A small image captioner, trained from scratch: 22605 training examples.
Rows from block 6 of the image encoder, named by matrix and row number. Rows with one number belong to one attention dimension. Each number is 500 + 50 x the weight over its row's rms, rounded and kept within 0 to 999. All counts start at 0. Numbers have three digits each. After the name is the row's rms in percent of the matrix's.
# v: attention value (encoder.blocks.6.attn.v.weight, 192x192), inputs 96-191
# proj: attention output (encoder.blocks.6.attn.proj.weight, 192x192, transposed), outputs 96-191
v.55 085:574442524560517467581564480464505481578523543460481555469446526516577416480486486510480563469500485440459486461551511574505539528568429522470592534540522503449458505587515403488450489459513375572520528437548550644444431496572495510516518436465421518400567378514463518515558516586448537502
v.56 093:529496537450423350417519509529452512474484503454483528569472507526505474533517520431539537556441460451493578540539517487535495594511485530484506482405503407508430485561465509553507623540579528501502559438518502525525470609489459540480535541480404452518469493584363610471471580490450471477
v.57 096:505524493496565482522484541443485411562537475595453485500520530353519454521532506467457484493464536558438561436447473510523537480332494463513510489519550505474430573561457486511495468517525479479491515489538514492555490357534483514543446530517501542605540460535543416443433511436561387475
v.58 088:478533478471527525477523492547433436475512462462475521420458398514496504502593492522419528616584496516568461547487401475476478421493505530451503540384573563472526578490450507511427507588540537541580543435476491481487503603464518512553506539570523401519488426541474440363474542492430586418
v.59 108:535603564609504504513506504446475593521520468571411430454596466453462498391529573499548545564402472471526528540524555537579550552561497522508540474509526518482447405609493566504549484444490518472487475538460506505562520485478404464515464548491498477543494456480468387467504514539516366580
v.60 089:517468525443430589519432526533500518523471586537514447485529480464496389545554470480391454393553448518505471534497408502587481477490500567553521525479481515465495592486492366442523518412463614469544581556475402513493513538528475567502416516530531394498462463450438362497494447454493536482
v.61 098:461509507562542417463489458479541506542454557479563493529420513473523453456529495605504486513434519519408560529493511537456486589479478459525503482460422482544551451467520559503538454444460473432502518443524473492466487530515494470569463471511583462394541520438458499607441433537547526515
v.62 098:478482435520493322389555543524473490531568470499444573501447465452485587550484541456505530450385463464491521531504513426489530476466503501600508574445521438420452420450518512491542457505522497484531429419498463572518478555578389447543576507460473590526537478547469529529447433542482467568
v.63 095:505537492488525525528512536532495521572485433418421586519456460434457535530645554474485552559433496512500500510498393501420518555466495473479504469526443497586584552533497537486460456526548465538531575389415460492529526544457505429504517430530517578510533564494491609483473533488541431497
v.64 088:562514504451561503457582538503421583527480570532482488552446551518466491562502551476493551406519508534521554604529522576497552524503412474494479612453463470464521476514468596507536550483473488606544482483456542569445468428456521491502506437532452474465540564515513463356534447422561457450
v.65 095:518459494436466450527489599514461490523497504524466492523478446553453519505519518477545545503503467554465435587448530437467519501508482487483461498437351500524478484498378444492392548486522432553593485540490587581502506463580498553490513529550491558493434543489490499457508522494502486558
v.66 095:490477453466421452551507481500462561498553480526435481553484421503498541479431578529482507507499420477544567458523540461618510537511450469489453460571527474445494518441501555567589527510515396518509503426541575578560406481516492460508502422511445533603443467506493505472540576564504532527
v.67 098:416484412440480402592500556637518540435534554497494375478639556499543497581562525534405418534524491556451478501522457484501488391465537484541464510451492445495545471580451542392560505468424539399486433486478485596459524474537480425585467569555513384516450491529442445513501482557524454538
v.68 090:441509504511527535450415538595552463463448483533577538449499485523519509452405475421439452469551413532457457575509468547529362573526528593540508478518531450505547572555482465365526478476384512515568519456602409470476485551491557435526537521521465515565610482479500473537493469589459497488
v.69 098:591510566516578488510499540451511501479415583452573515465489548508556388470546471567442502467539476448469468512598565526411532407515546497564467574482463546561484499480407544568503433507454575460580470510545503607498568585562430487530453536479535532462512572474427598564496560466478468521
v.70 095:563540557511458480506419504405523557550488608530504452525495602559417467495554600490629466519517542439497510592500606466515473463490567471503495541440482511464538424443534605526472489432530481465470521476554552459514515445407658539475451536462555447503469618473412509480535565489508478494
v.71 092:547448468508516464507474430563493583513511569491476472507512563378532498535467603491498419516453469546447453472463441519550548482501466557515500585428437594536464430500536490490542426528542489532448611392513450547478473582536475464446508540412458514507464481563495534500427491516623538446
v.72 096:509489424511502477509528546475544481493490418508493419497549440547597483516456422609438480470452443483546498525505537493552590434485585438587431539435484406452497482564514514551536517523510449498418547485447536533588414579485472490515493534452408547506539427519495563486603464604561614460
v.73 089:585449496432577453564379485446432437566623440465539456505513523475557556531457554590544520539450479494502545478493554490492506525539445550527526577375482530487577588542528548467596538514477469457576561545517514411487507501456579495536510384501455447522434479502531539484542491565567550514
v.74 093:466558434556485380554551459501505445509579571544487440577521469555493474512484528616449516466506618475536583475497424434531516486587499488492503439430591486503532556367562438505598542470396537451406525499424467482520459503481472496496493516493462569514515513496562383557472472522568433421
v.75 093:585527508458517423534462409539526523363409532541508520437453434506448418482521485476415442502534516494577562505493433447507493398496443421535479500462472560499523589542456494561558564497549515430499509448567502564619571456485455514453428460510509461564533465542579463498462617541497494602
v.76 097:514593564507502525564473470499487544453534581548505538580456528479455514518526517460500512555478450492474530502371599514520481634502522485464542451611447486480488499561487490485484526588535510544468510459547389538433521600484472461528575447460599502434505455508492408468514491510467463446
v.77 095:459478514534505465493470531509454437504479368498487472547460598508458548412463491345515463576499571534452472511544498474517454496532462490432566489512502397546454507543434562490535435495506483507489517519461494342491478547621455463595546526567512569545523468490498500513534479590522468462
v.78 093:566471425489460521596613521522551478504490477495491582485518394539551465465420541535559511600555509548498574521477484450558573504506489393502482488457450424511533525613430429414452458492439432513534535502402546508557504488526417530460525474489478488531490448563479527511386547575417614586
v.79 095:424487542519607532455477501486534459405491539532485442558452494547343474470588401480512539463489459407559576550500489534497559479585553569465515393496492522459570445483600427453530543465520508613468577387556498510514518470531569518399525437466515463585541516478472464466474498532554489556
v.80 093:496498410544451455480392476505480508488503439472459502456540416524472421511482390514517559594545502440487444553422449435512493533547516539451448489483546430451518482500597473579417563465559503416493512483430503562486534581428575545478461521550565454434447507463483469457611473425429440512
v.81 087:517558495496569428463532550578507551520452507528501595529544533488507515492461501529471524548460474546437535520446416441602597488482513384547475567560478491566428509586471554548489520445471503488587476434590522556488497531389442512489503439432552530573506565484508428522524498470606535458
v.82 090:498532402494549481432518639491541441446499440453555421487487472493480526510500535444545507511460526485522464469511490483485463434457525491567436484559441475497553487475585411469535460522548487495547461377551473592474504454527456503472471581590468438468533464523487552419427423538498582537
v.83 098:450561492481489544511472491541449483484477582537541548478574443518480404569500492502446468521667556535544508483503503434485509365444527479541556418507500480611448516600529467497457413498534514509471505424493428514465514527467468521593392516449569465518511514504529519442460583512423462486
v.84 095:517531499434487579531525483471421492427547481476450466525427527409539453528553516451543428530526478532507512525439527541586570432503458583514469504464505591464463554522587477503518385557427531498493489549430438509506544461524391441427458467527420463529474411555536580456470462542499359548
v.85 100:613615566547502519408527570416483513521597483441532451540488523537524448467533496497420537417533473529480485436574506600513537491603511525566526531460511415515517469463506574456493589466415377504560479551604492528553510496450469562461628554550467471468460516515529438462495461530427543468
v.86 104:486514482513441529413523575502470531449488471517525567462451486505501444535545393506482489543622477461491452422550480451546595499505477522622515494445509559495522525515475482494404476460569514481448479500489510507465545472524492403502571489505487437633513579466449574635474500466425497477
v.87 103:522538546479485517488524419466474542380415556556582423515469575505480525456486371538509481455542506444494550477550515577415559495533488479555486494509508492566532488555443542406530582490498489488483483478558481508539493451528414433507511512427489508472554516383462532372534623420504486509
proj.55 090:501484401505495517442460400590492525525479514382500507400549497489574510469471492504505606461530505526522471461467398494434408573567435505442459412497495545568471531475510510493426515506526508442430548616437535499515444433516456557506438444478469491501490484553422470483520491470518511528
proj.56 085:481508500428488567542485576540505435594541548470465585525554473445497462488483460499523472517531530560453443540444425468498472475476539517539482391578434551515496554506532550491454465424461501474534489571491553470449546429522582517465513415507483589453536551460565497471582453414520532504
proj.57 093:493540508470543480519467531541468528497552541504530487460571498534439553539419432498597450572451457497490533490484428460450475523555474471442482427543529545452479473423440513481560437457375439426449444499573455551502437545461538579453544542503558419476540483502506451538554457559464559459
proj.58 088:451437527510474493514510589429526479437497508568484539583558514426453579608573512556523473444437468503522490483472532480441582499504543444529462435487553457537482559597484445460503510486522460496457393485556482452517479364539514404533542475530471611518523465570542476528527558452620501471
proj.59 103:477445448436619590537464565540467434505447482465473542424362488573485465495436416430492497504449490579426485476524470550416417393511570511500452565608429501471538490470503490454527472532449484484542531481547527439465526580534491546453473485464554455472550535488455577489551563459493492538
proj.60 086:527553376583548536507538405618501469511496523410552497518516481499589556388433411457509494508502505577468527404427513525358525534538511449527499496501464543537485370536560518509502533503605519481492366523453426490504478486460536538491437557419525481502417493560470420540442589482567451446
proj.61 102:434433574515490451497548476451561485569544483602448549534450492486485469399481503505499558475489479430513491526464496458536402508445519475578438493430497533454538404548470556448559480529488504577484566622515478502519626540470573463473486526561450460509530480453573482488570513563479502453
proj.62 102:547532516424503448470590475542432434570579530496510482551539452502402376466433532505555533502480516464537431519562493532598427434519506474498474470468532490481453649469521476460441523478477427524462531589538472468540549460523467539462429407525468414542502497403521437425551543449435457520
proj.63 097:559447576521427498464445550516531452440496555530491418490593554440392498482495575520533522473445500496578546381517511463590475448454507480537546576453559536495429544511537453444501559503521441486482505549490629566459550478567498418568443591453444577591472530555455508483525527554412554490
proj.64 100:534486569461525454504491586560526557511540512549470531470484534539444512549472506460453500455446547333424467500428601480435533496468471489444466549499441460600472549456506542576477450492519489436578515545506408547450451464463471486482506472556486515556552408509529502511499509449540523507
proj.65 110:549498467516543542513428393480457411508489603542474459459487566560496440564480478425445542601497492530501497381484483436467442469546536438502539443537612521490502515470484487556604446457480534383477477439451476459476471531487511469496521536456482478511592404541554556501628502525499625504
proj.66 106:599462525514425467542512483591526471569513522468545547554540501500462556523536415387520430629505594525571474480567479439444481450611479456514440489464426569516490437497545413452531414496527461582483538463534451493463537466446489547452505488435486563491543483457523467457614449527459462473
proj.67 107:483528522551590562497521446491453418541459463529477511440392516569569525472519536506498600547509533480413485386506454519482546481462412453497394453542537476501484489542408444536565511540533501515483515445605406533487502493499496483525584404502467564436564471505580466451532569547443539536
proj.68 092:522559475521571505453502432437336508531482565494439530386596532487468431327502554542519564438474500467552462445582429506494460481462611444436490515532455432393544472465484438521535531472504571493507472543490585566462513591458519480476513454495528562520505569527478537424529509468551535473
proj.69 095:432513452499556451451556546514430547510454507558500480506482403534501555526511625476591519523540357497526498447456453495503522513489523459465544465544486417461579423505453494510547425452549526497511383536478568464377513401475479458402488467501496510531420526511469431453475497422461478573
proj.70 104:528505463420505515538540495613542421429520512505468461578514460503491521521487512496454481479510473465556439450525476508493562497418548469478551610417442455527475505513564579571583499533474473517442533506408517560495556382550464526486510454500453517531447391484548505468472479447510471557
proj.71 098:480513453508546456534507588458517508522468496480480445570501490519560460416496522463404534465430565488426486525540553673523506477422529523516509539524500541614504547561483491505494477495536492553479539561474543404560466524446582570542504471506499572421538553591469485486520453461453469588
proj.72 100:411509540434480631515426526478487508530427494488526581493404513370454501519574433497562493515432520464485506378544456487558460580478468520407559540521480461492524524438460483449490556499476402513567450422444496518384443506475542443506449503490585520538529462449528507467495512485470508499
proj.73 100:530468421574435410520540463427442413419511442461517577524562519488514471497547362453410491519533548558542579524585493547428422544502442507524452458541479563488434502513486448474428414515474472557441466503465516522469499532524473454521565485482512586532524462479599544433435455388475431524
proj.74 105:543523501601541643530563498565438552543500439447460529562469444426525543486578449485479495488524522528476390577440603604457449491465459471530500468480505487567507539542425509488487514523512508606568472467533515519575491456503578455511578451498571520468584514400535459471501466557455479548
proj.75 091:523496538468462475530551567532539478537497538418500434605495448534491659470434564508467441516475512471450427488497495464559534541419601520460430460505473431569511353466562498466614510468485475523559500412477554501550434462636521544523582474500490552466477556470485482520483431529481506527
proj.76 096:475516548554530571431526463482554499546566475469424473515539471512416498463542572504479533424437511557493422451567467491521544505543499393499489475409510610505495425452480506503552513517459445529553628563585517412578563474532519489535515540520491527582470528450482630550502532538649536466
proj.77 101:511567449534483477600448485473488421495561462540532509440466482514496484498561545472512487470517503447584548518623444516521599508536433591565412480436525551508475561475517480491530556523500466514416547533551590464455474500516483571488476494442554585521505508532545503483358416521444470495
proj.78 091:505492525533450449478464508508521514546427520504583554541516535499575511480542413491436500512459504554474532416598527454434347563509534549520462431512479466527533547482471462433591557439521488496486423430565500541478458492524544522519533456535498470505527487516558492507604551435539577529
proj.79 098:511508487505425521528550480534483530489579559441518520526464475418458485527428531369535495562468491487420421585490531492514514562485523585456560566510493448445570498507535504465391618526419557506463553559468556542569513556477515539510441524535531478527413592515453489508515448495466474467
proj.80 107:601504511396612638522546399540548459543474349373579532498502509464505541542530482539475425492487440594535492434544476504478471483538515435460434535415417515542494478394450556578528536506419504513422429455471462489543544412585571470470479510462492483509501491433519478490502544579559525498
proj.81 089:431494508484547579513528532527424523600567454548467452573407506560534519570538409411467511439493428530403479410406553539468526514418529464501478493471494523504447548515453475464485375555520503429478447495502463510495591509553573451454558588513490488479552478460577613450475557534425494480
proj.82 097:492500482508492469490494544555434404538529496522477474452437608494563554535538378451504592527468584462422598584528508538565474517609465569483475502559523451463525556458478487493429572527527496523457483569491510562526441510500542438573520512483550536545511434554481489524436627420536536478
proj.83 112:529523576539561562563498447511554555620453506556550521452450504545531481412447594564479506412446473538397570412536502497538540558420518509418471523454444494503483449412447480509580586464480552471567492486471509478495422509659605539495470494535530459542441544467400554514577502478509484422
proj.84 097:453516481523456427539514517454445464582434498502515584425549506471475546476434514517540500528465574481516492568599552593547457527566426555472455483603502465555457435406460512441486518480526540570617571490549554521426482536529544582556551368468551506555387468513499466466498434451494556496
proj.85 094:453475488605417443570479508511545562447443436474503555471475438502536419450437483472584498533458479445591494542433498512479508501468542402490556504552531557561430559482532518492440513555574569474544524509476491594531522560414523469452443440543481516495567538364602540574500570428547488524
proj.86 106:549590474506597535483540499499568522574523525494460543480468508531560456474438561498464549422521482535463590540396553556445521563467528437458513387563556460554437527559376591468470418481495520561480450494513519498499555426509492529389500549524483489480444515532458466519399567700451463540
proj.87 100:467495426540471513539440540502487635463501464499477492489549437485563516487449642427537471512492528491420439491523476612530457508519514523438469503502547553453491381492546508564461453493491449525578615475530506449440488467497526525525491535522582485455469601496445495604498495429459457462