config.toml
model = "image captioner"
crop_scale_min = 1
tokenizer = "word"
encoder_drop_path = 0.1
encoder_num_experts = 32
encoder_moe_every = 2
decoder_norm = "layernorm"
decoder_mlp_ratio = 6
decoder_inner_norm = false
decoder_positions = "rope"
lr = 0.0014
shampoo_beta = 0.95
warmup_steps = 230
Rows from block 6 of the image encoder, named by matrix and row number. Rows with one number belong to one neuron. Each number is 500 + 40 x the weight over its row's rms, rounded and kept within 0 to 999. All counts start at 0. Numbers have three digits each. After the name is the row's rms in percent of the matrix's.
# fc1: MLP up (encoder.blocks.6.mlp.fc1.weight, 576x192), inputs 0-191
# fc2: MLP down (encoder.blocks.6.mlp.fc2.weight, 192x576, transposed), outputs 0-191
fc1.184 094:526492465488555566519517454485470486421474469496422568471559541587451513450505483490485471521525509581489523452502446573503501547442495461500518543520497512483557507576465512420429551514439483444531484516536517438457526439493478445494495487492553561512513482514495454534499620500469468506525501537525442566466505520523498488530480560496541442514483561480548493560440445528530451506412432514502533534542590476487415517491511504512447486492503508506475552477498509520423500580462442505495437495476463490536463553443541529539540476557504478474494486516505528477474438561608488472
fc2.184 100:577542435518479512482562521511533535493521443486465470523506503478489532558467510487429528549462493528531491510486489401537521519535501493478499571505474464533543554520461530580575587508480422510484460524531518497607529419527514489511553502475476486511557472487493463450515529443571495507493484527568568529448497485454535482442567498441539496524529477517471477467512472549434482529464513472508440415528503430420484451445448544523464486454519461542580494388482499527518567541511509550489511438516498461524490456476540504471556531515448524445509569434528506408529510530495498461
fc1.185 108:484487551488534521498538456478469480481488483488489440480455533447505524508528429544487495515534486515548487431522478524466509517547501523509429494534492476576524495511545505537458443436579477612531548509454463461548511461544566488486528426469519508528494460406497470501447479557464476494413525516551528509446496449568500471605515531469550483467471431546480521496498564457568465624434523460472566516557554440488491495557516451445490446411480482462489513469500472499520530501553474443506478513423482454510463433581500544470476507506519530525476529492447490495495459545570514520
fc2.185 100:491531466385400480445512555524555476448553485474504538538463454507467496480473476423492495502433452500595562525519373465507447437484503432489511498472454485497483464475503503526542542429489504563494526521450468483501472457481420496460447490499441433452494527487540474515510523568496434541533548479478481564526482486521556485523516501518453527570479476453544558455550514581489500449437495506504495522433413501562490476457491442472526530506478444505547542496473583484557597526494520519545507470488510514537480451508478499472466445488498541484513527486471482525517498387479507460
fc1.186 105:542560471549519468526514496505449509604535486486551579497536533530524491529525466497498563484484546398482514548484540488498504485487518532488491494455485505490513478494471486479477435476529479505567487487592386530560482395510548516501497510456480509487481561448535439481487454470496506458510434450491472446495536518505527486509511510464494454553444440492561566477482534541583438519559467456499509585485526491542556491485528391514453449477508464510560529561457504481532556495547589443515476479518468497567510446477499443449535464561529531500540505560472480489504498476383450540
fc2.186 117:491497507438506541535410425456560509496459467559521495449449436452537444502464538497576537554467513534544529589531485509487550536519530511517478447529537480481458566471502488485516510532491489575477492465477537475530541537458498497511468524516473534516455510539460503592549579484436517521558493544541494501504570529447469519469412509526501478478534466525503448490478414522504563509494467503602481535511521471444451541587475501508536534496489491496533542501508528525493487469537433483521466466500478547448528514437420493500487527515465447415423576403559526524551506570456461563
fc1.187 102:472431519542553526510510540483521560559462507578447461471502420423513492457559511483468594524481514526598507512492452516500466561485462512552426509493510587440497485514480459475511470468570481545466445551508565554512527512505471502472517533522561482593456496469492536478423476522461575496555439486475507518489555547492553527489474486455552480567540545453476519488456441497506494511503437530500514584429428431455504461600504512513538467514501506559500442499461481521458545488536538555518517566555471443439519486535548459567517466511470534500493482510473478522500478522543564469
fc2.187 099:472421491500557488518495492490445503477453452490515452454445428519544464438405482502478520493463565511546565462479442465427508506480518528549473455518515449461496495492471522509476500439499524495506491547405495492535462488500469568405497564546529567468492443542495542489456546468427453536459475506484473504491529537521505515532459473429529541552542469519567542477517522496532509501558477548557548415535530489482476520466502495577516582555493553510484470480488554493527505448409478478527507531543486523523487467400439497468506523463532482579509565410513510442557530492414503557
fc1.188 098:464520559611463480531443495533505470558437500584531476432395489518523509489511519451498524499467581511514450515532505476518472531515574465543472572457493467550491466470588551474497513461582456493492492527487470520542561573543495493582491510465403481556534549481525516564470456520518551524487505524511509561524548501506481499494473509512464473491522436489478493495468452416417469501444452557504501470433494510518460522479466492529428517553508639527453495564501489517502491492546456435469501482503541476488509495502497530488478527505566505422501552570510513571479518411489503509
fc2.188 096:447529483502421473433527500531451504525456485538466530443468438466459508479474500506484571447506421503512458473479484520431486504418502478524511500470501537551540536517477512430428542513467554521518480397522476431566534449556454453470592497491449480499511471467517458501508513486508467586459461433519467506507539493415487535511551491508516525471548551509502495493541483519406499520559486520467536498530515493478566494452464495578526485516482522401549464475518459470520488433506561484475489546498484512531460525530524444555531467493490482536468401425626495499431506448504565459
fc1.189 088:495540526461505505426447475526529448486455541492482451499509496453528554566473470507460497513551492503421436507504434513439431471488476490519546438492515464539470447531472422542424468486433410513517438465479479519538548529532479505461505444545528518429526461472483479467543508537432461510496522440575529525469487526510481512460493531584470471520543512509421513535545550508463480492544501457567462535477554428432581488454524485472536437578576475576400529482487511511541513542510532519571451494550463501504536524507432536500542467487551469533470526457496491454479519560554470551
fc2.189 096:539473470516557499524488438563424556538424475514465479476436551503432504414547517493500494503511545471425493441528454494542596534540569519442515525437490517490483535461482514490525459476482441550539396489517471469460528542476436488513425516559488495474521494535502527492500480450521518502521383477468442467560536529465478449574467533493470485504448472546434548476489471456465476445458454524492493381543464475526506536476534505496441459511477501512496446492546534510530462470548515536555483518568539520575525480465487489534490516513463517461505488510465432539596479504446483414
fc1.190 101:453459610518500475401513495452498532544502542516476495476558524488479484506540451527500452504466426520504409554606540510536418469542512455484495498469569550486470466477529567503562600497513538476470513490483512563531464453491492539390514521491481447451486526507567508512515511564556554488456495458482565475481444518504488509540479559497409544517490466535494566464510535537397477532491492518510461505498505533512520475491500474482467544477477455524434439483571559478461549552521578468549507489459565480508549498416510547521525491468521450460504498577541493521500463514551519537
fc2.190 096:552508462462420494457493448497477501498426504441493500507518520545492591427481545465486449515468525481487490446468452597532464509465526525569520572538555521497447488481465472486499480532454494514513470570511436501470512447555518465489525534484490500547548474479462545465422486472532434582500474442528532470471532503531389521523380467510546499572517472525513463467524498480490488561528518512555501480489465550548493590519538500481514542535539469478529534487413510471546428534460533438481500434493432546495466489487505481505459515598571487429504497476463492571485557506444453534
fc1.191 097:574546448542455569535419473465529456522500549494490487491568509536548519488504490448558459541506422553494473494494508474495502420489491495519459545457533496501469451527466515449597461475506481520488414519462490570505509516496516458624446547486520585447536483484554556493508554557542461449448511510530504593561517514507429486517500543512501516516504481496489469471500530518516488437494559513473478465467425610431560533499450526476552462549531420473481472440451547483543502534453525467479575465514550529562458413481435474517487466525549494519488502524474530457523495499515493515
fc2.191 102:550519527510463434452498416512534517545474522426420473517531509517507505456487474504565486412438463413587443485496445478426581411527499470421500477435504539512519531485501478502546497537514548503487457473521568469511455520497505503489454472515482515538540489499509495436470440459502439493543498489502529416461507478544498595467546548448563498522489472528486529496556545476483471481448473551493493418525532518553459516509527467488488507474484514539464474487467398515500458504527548456497538560498528425514540507527531475452520467541450378481580501586442474481474534492504474543
fc1.192 095:501426540509500504566502513541535503492506441498453474500547503517516564490549450417480526549535559476498506433430459568479517438480513438528449560477510476526523580482517511497541479466539505461473497524486470582408485513426463546508461470498451494433515469470488519584510509497559559464454434538572513541518549511470571498523442532570516444427532460495467536532455522488424457537529504475520530479506546511521491474414432489557550429500532486483533548493495472455458520555479589577513507445511545464527563510547510472481431577500539452494487540503459429512495486461496500485
fc2.192 093:512408480437513586560515531492489464456468492492510489489603473454568598532465496509548470544437483408504500535531488417568548513510436516480519465522552587454497507550517505482473464501467467556519482471557471515487474496445524480553500459457486542534528543468429544598550497471536510487544488530500548482514496584545448551430521490478497448532525468503490539487489487461446496492467506483474546507491533535456505476522434542536521500540524597523510462457510549524437535476500483483512443508497471528549450472497424439557467447470561526503479527513491500488531367504463521452
fc1.193 102:507480462520535510515535540412488479488456548491527503517556466523524444491486469416491487535529492503521479452532488552529396445435427472571498513484518510454529407555541476544547467490509451446473500473499464578524548482495510451505545516535386496455490523578449525511428537541457486494481563490411509360494449466549510515516537556520513487543549564538524474558514554466508559526479428451472508461527478535502522503493475509507462543478480489517408485487503413472525487456489488405476484487483505482596497449495509523510486487523551529544497496498496486559510528513455479574
fc2.193 100:435546519464424479460499419499443502500415560488489539537437528553477463509522516436408485520433567470528490512515544472500556517444518548533471568449560466522491541471504510468508483546485504433593483457459538531519436493602559508440481503440504522483548475567521524522502550488547520484494493494509581518547526484508534543466491498455460577507531488515465514467454500559482491501562564479441470498434492542489475513501530536512504478525513475472474540523498589487476578485428413442431487508518514457492503455496531484558465526569485482461511499430441500531530430549523545444
fc1.194 092:523474477477558499480527486532446481519455490460421533578431518502453507564472418462476444494515415582493485513558495485464365505484496476559486484487508512498502506576457539444528488561540509521464480535474504520562547528534472526477444485402490447515519530497493505445543458516491549605541436488514561497532501560553534508427481469461477418580507506504550495413497474556519455520436480537527465528559579504509500520566531467478434520549491533519522538509528528466495483440461512496482502536535541536515514525494436531544490577477549505567495460460492538484528460452529519504
fc2.194 091:547540473504543509461506453448508473480514476458551439483499425488465561476502483556520566501483473543572479459500543536544496532477483462502548515569499503436426451458473511522484446529440465474488589557446550551524433508542486510521493549435497466515544579503478514505489497454524472498520511517450480525600473584557547445521505526517490556518533557533463476443481532486534493443528511508510492580447512476451543415474487577499528455524465533444532540480508498491491488494518465451482519510584467541454503432504457461501504585557520526450465469541472557483502589401507588527
fc1.195 099:485489534491458449392513506565521470560537418539458495536481499482486470505550549526460485456593507540546530557491529522462499471453508558518467452449580503552515521495555544512557526546489461542472452517531492540480453509491490427537540472450478592513560475526568527456618492449486475471494451449525545461527485557521455506455564512485473521512533503523435494514490527500531503525467499423506475442517417503588568504578541507560487511481492489484402481456495506526514541466501467538480502514507463518525482543456571573519493549433538501535524488491523494455435509521524600523
fc2.195 095:521501501516564484516472539542541463484486535504466518490434412503511510481431514499459540513465499503470431515515519484456483539558529539532518512453493498542509587520463490493511489438521424516543547378551551471515527489486561492503522439527662502476541505558486447417477499488574519535506476501486511502488537471520586468496447427502506547512462456482485454517540508554525518437529507499555577526505535468450595503538501542530518575417473442458521552458493489437468475476509516480469452507515512435493505572466532470538431488523495471479570517464515475450515491452521572556
fc1.196 099:513462530470512466529544554468509519497530493452458537505434486545496571512534511459482564558456511510526507440521471481520499480535495532492582413490457454477415500480482538476463421512515487435491467560456489484444501552471431545437529524477477491512553457440495482558568452526498538470454499488568497536504506469463499523513565496496500495468519523447501560509567429546470485547551560490558473463469487521424462522416466519431622550429495468526528507471556539527483521473475552453503462592453484524536447570533532463508528531479456475487500566512601530480532456503475540534
fc2.196 091:510509471455499492504483502513549554504468507542537455546482451499586541454534595558466496464538423461544567425543513439485477579496483488505505500481490513534496530538553460478452475534458495495473590489567492492433495495538470562490518471504441596469490480469504485535547475500524492419466494470499469465463521511540441478524542451506454509516527527455502466549552496499505442542519527492555553470506545490531502537508573567478484565516529488506437510553384460393503546504549562496501429519523492403536519460481506478520500594502498490572483511570452444512499441434479474477
fc1.197 113:553537451531520493482416500414502545480564482534546471502507514477499447534478511531520585533460550580451573470513512488419591489553527450546460447477402501481494545471533500512452542528523480429468557500482448484517501489501493556466451529435530478553492509563513474476534511517508537499526446422541480407457540498526488511574438523515519514477485510516500552431480503496497460445496484491434503460470495470483543520429509582455504456484553490497501484519488463580554467541472498529547486432530499554484484465623448540479571457503530470459497565481487466494478475494426441511
fc2.197 119:468476474446517454433488528510553382472545551463449522433540486487520407534542514459508416536553537529520509545545467454512469476545512541433521498526489558581456558494535513534509499458527559534544584465500529495487424501490602484417472521482497435475509444543529503568492521483525541481529505530525522565502504457496405541526483467487494599472523523503513507472523455525483554515482525466473502444475543421497489504508597488570467535466474510455486427502553535457485523488520520545493496521522568543524487562462481548510495407460544498518555493529513488487478511443572516515
fc1.198 098:528469498532425485536546487601482569517585463441440513498532472487536558588434444484524438519471475568428504447513478493505449513450574454471451490519523551481505544463418501497516521493529500459617481503521510490532500427483409519494516553495549482548554522480511546458464521460466498549451463494491509518502511467541511477459523557448479466463512558427551445471552498499519573498527474559474517493458491518466510549557461521482457496514509498496396442499503502505496476506507465513503536469539507500507555596497509464481551538444469522498438530427457492447439426523494569465
fc2.198 095:484504507492487481534375430537461452582465476543495446410441542470512420427524485505514496512486511577481526563533541560558428434572510519519499447492488539488497489502517483508474508559485533527517542467507512475500511500568454491515505474463545489551492524470483531480497543440530502514514529511499513498550446513529541558460496465501543499457491491554421500596508419556504538532575533495638475523514531474516482484445502516454542481399460542479570465509461452514544526487471509481459430483495468554443465515487470548507544568525506525518533529513554539488454452478426470459
fc1.199 111:449508496570417528567470534476479468581517502462485470526522466537502487511443549523539560528526555454514462556472485516463450556544462468481498518513499486518501614491566502526555584450487495479483447555459488519491541488467517529382433496479527549491480479496469465560512484477542456525441494543549457476544568497459449529503490533500499471471490524458463478517439526564540507493429503485506508539486463560508453458470543507532519455472508520476495491363463475450528504469448495466522434459468529443547549484506518515519519409552460429493491465531434514507470384446512519451
fc2.199 107:442523450553565565624507487546443462446518481534487515473611503471518536540444441561590507500514557464486498492500497526504502423484489441491509474484484492496449458505454505502524518466432487527489481537503480540512482498473553493552434482534527523478462547447449522516469476416481500511498463400613506545492502481431539492584508498527508545503502453455589497484523498392485479483479497516516542498564513539475478526529530431502545467516506572515563477489498478549445466468529409512511493458453523487515548493482481500498577579430518534492467539452504420492528525504447487522
fc1.200 109:529493476581511465512507522522557540521489561552515503551568501459522465489517482492516602449566426544487505523452487528483408490461465478473521497441454492489485456536538439536507510532515503461418456465502461500561502455517405526460545414545414469502514513511561463383495588566482480477488538549408571531581476493508460503449441542502547506506457511565467458477497502433477506519546491479504467493557516417524504457477478530573506500489435543487492509458514442489514511508528461489490491437555481491572550577493499444487472540435469531440485478509506480494505484458486505495
fc2.200 111:535516516536486494386550486486565515514505489466502548507447546360466527559493532561521499447474495584497577527524553505538496469445501508471494526477497556497430436456518529522550502481481503550570469464517492447527561432482487532544494515511480577490545504460500483390466488491479491498523426559490544526506497520512493451546521502472519511508526516498527552576531561453490476514501486525519448464472479559529438505511516491559481481484513513472405532479610500514448528501410501505525530547535434502442532508572479537528455435469512551431504526432544535516523521477409503488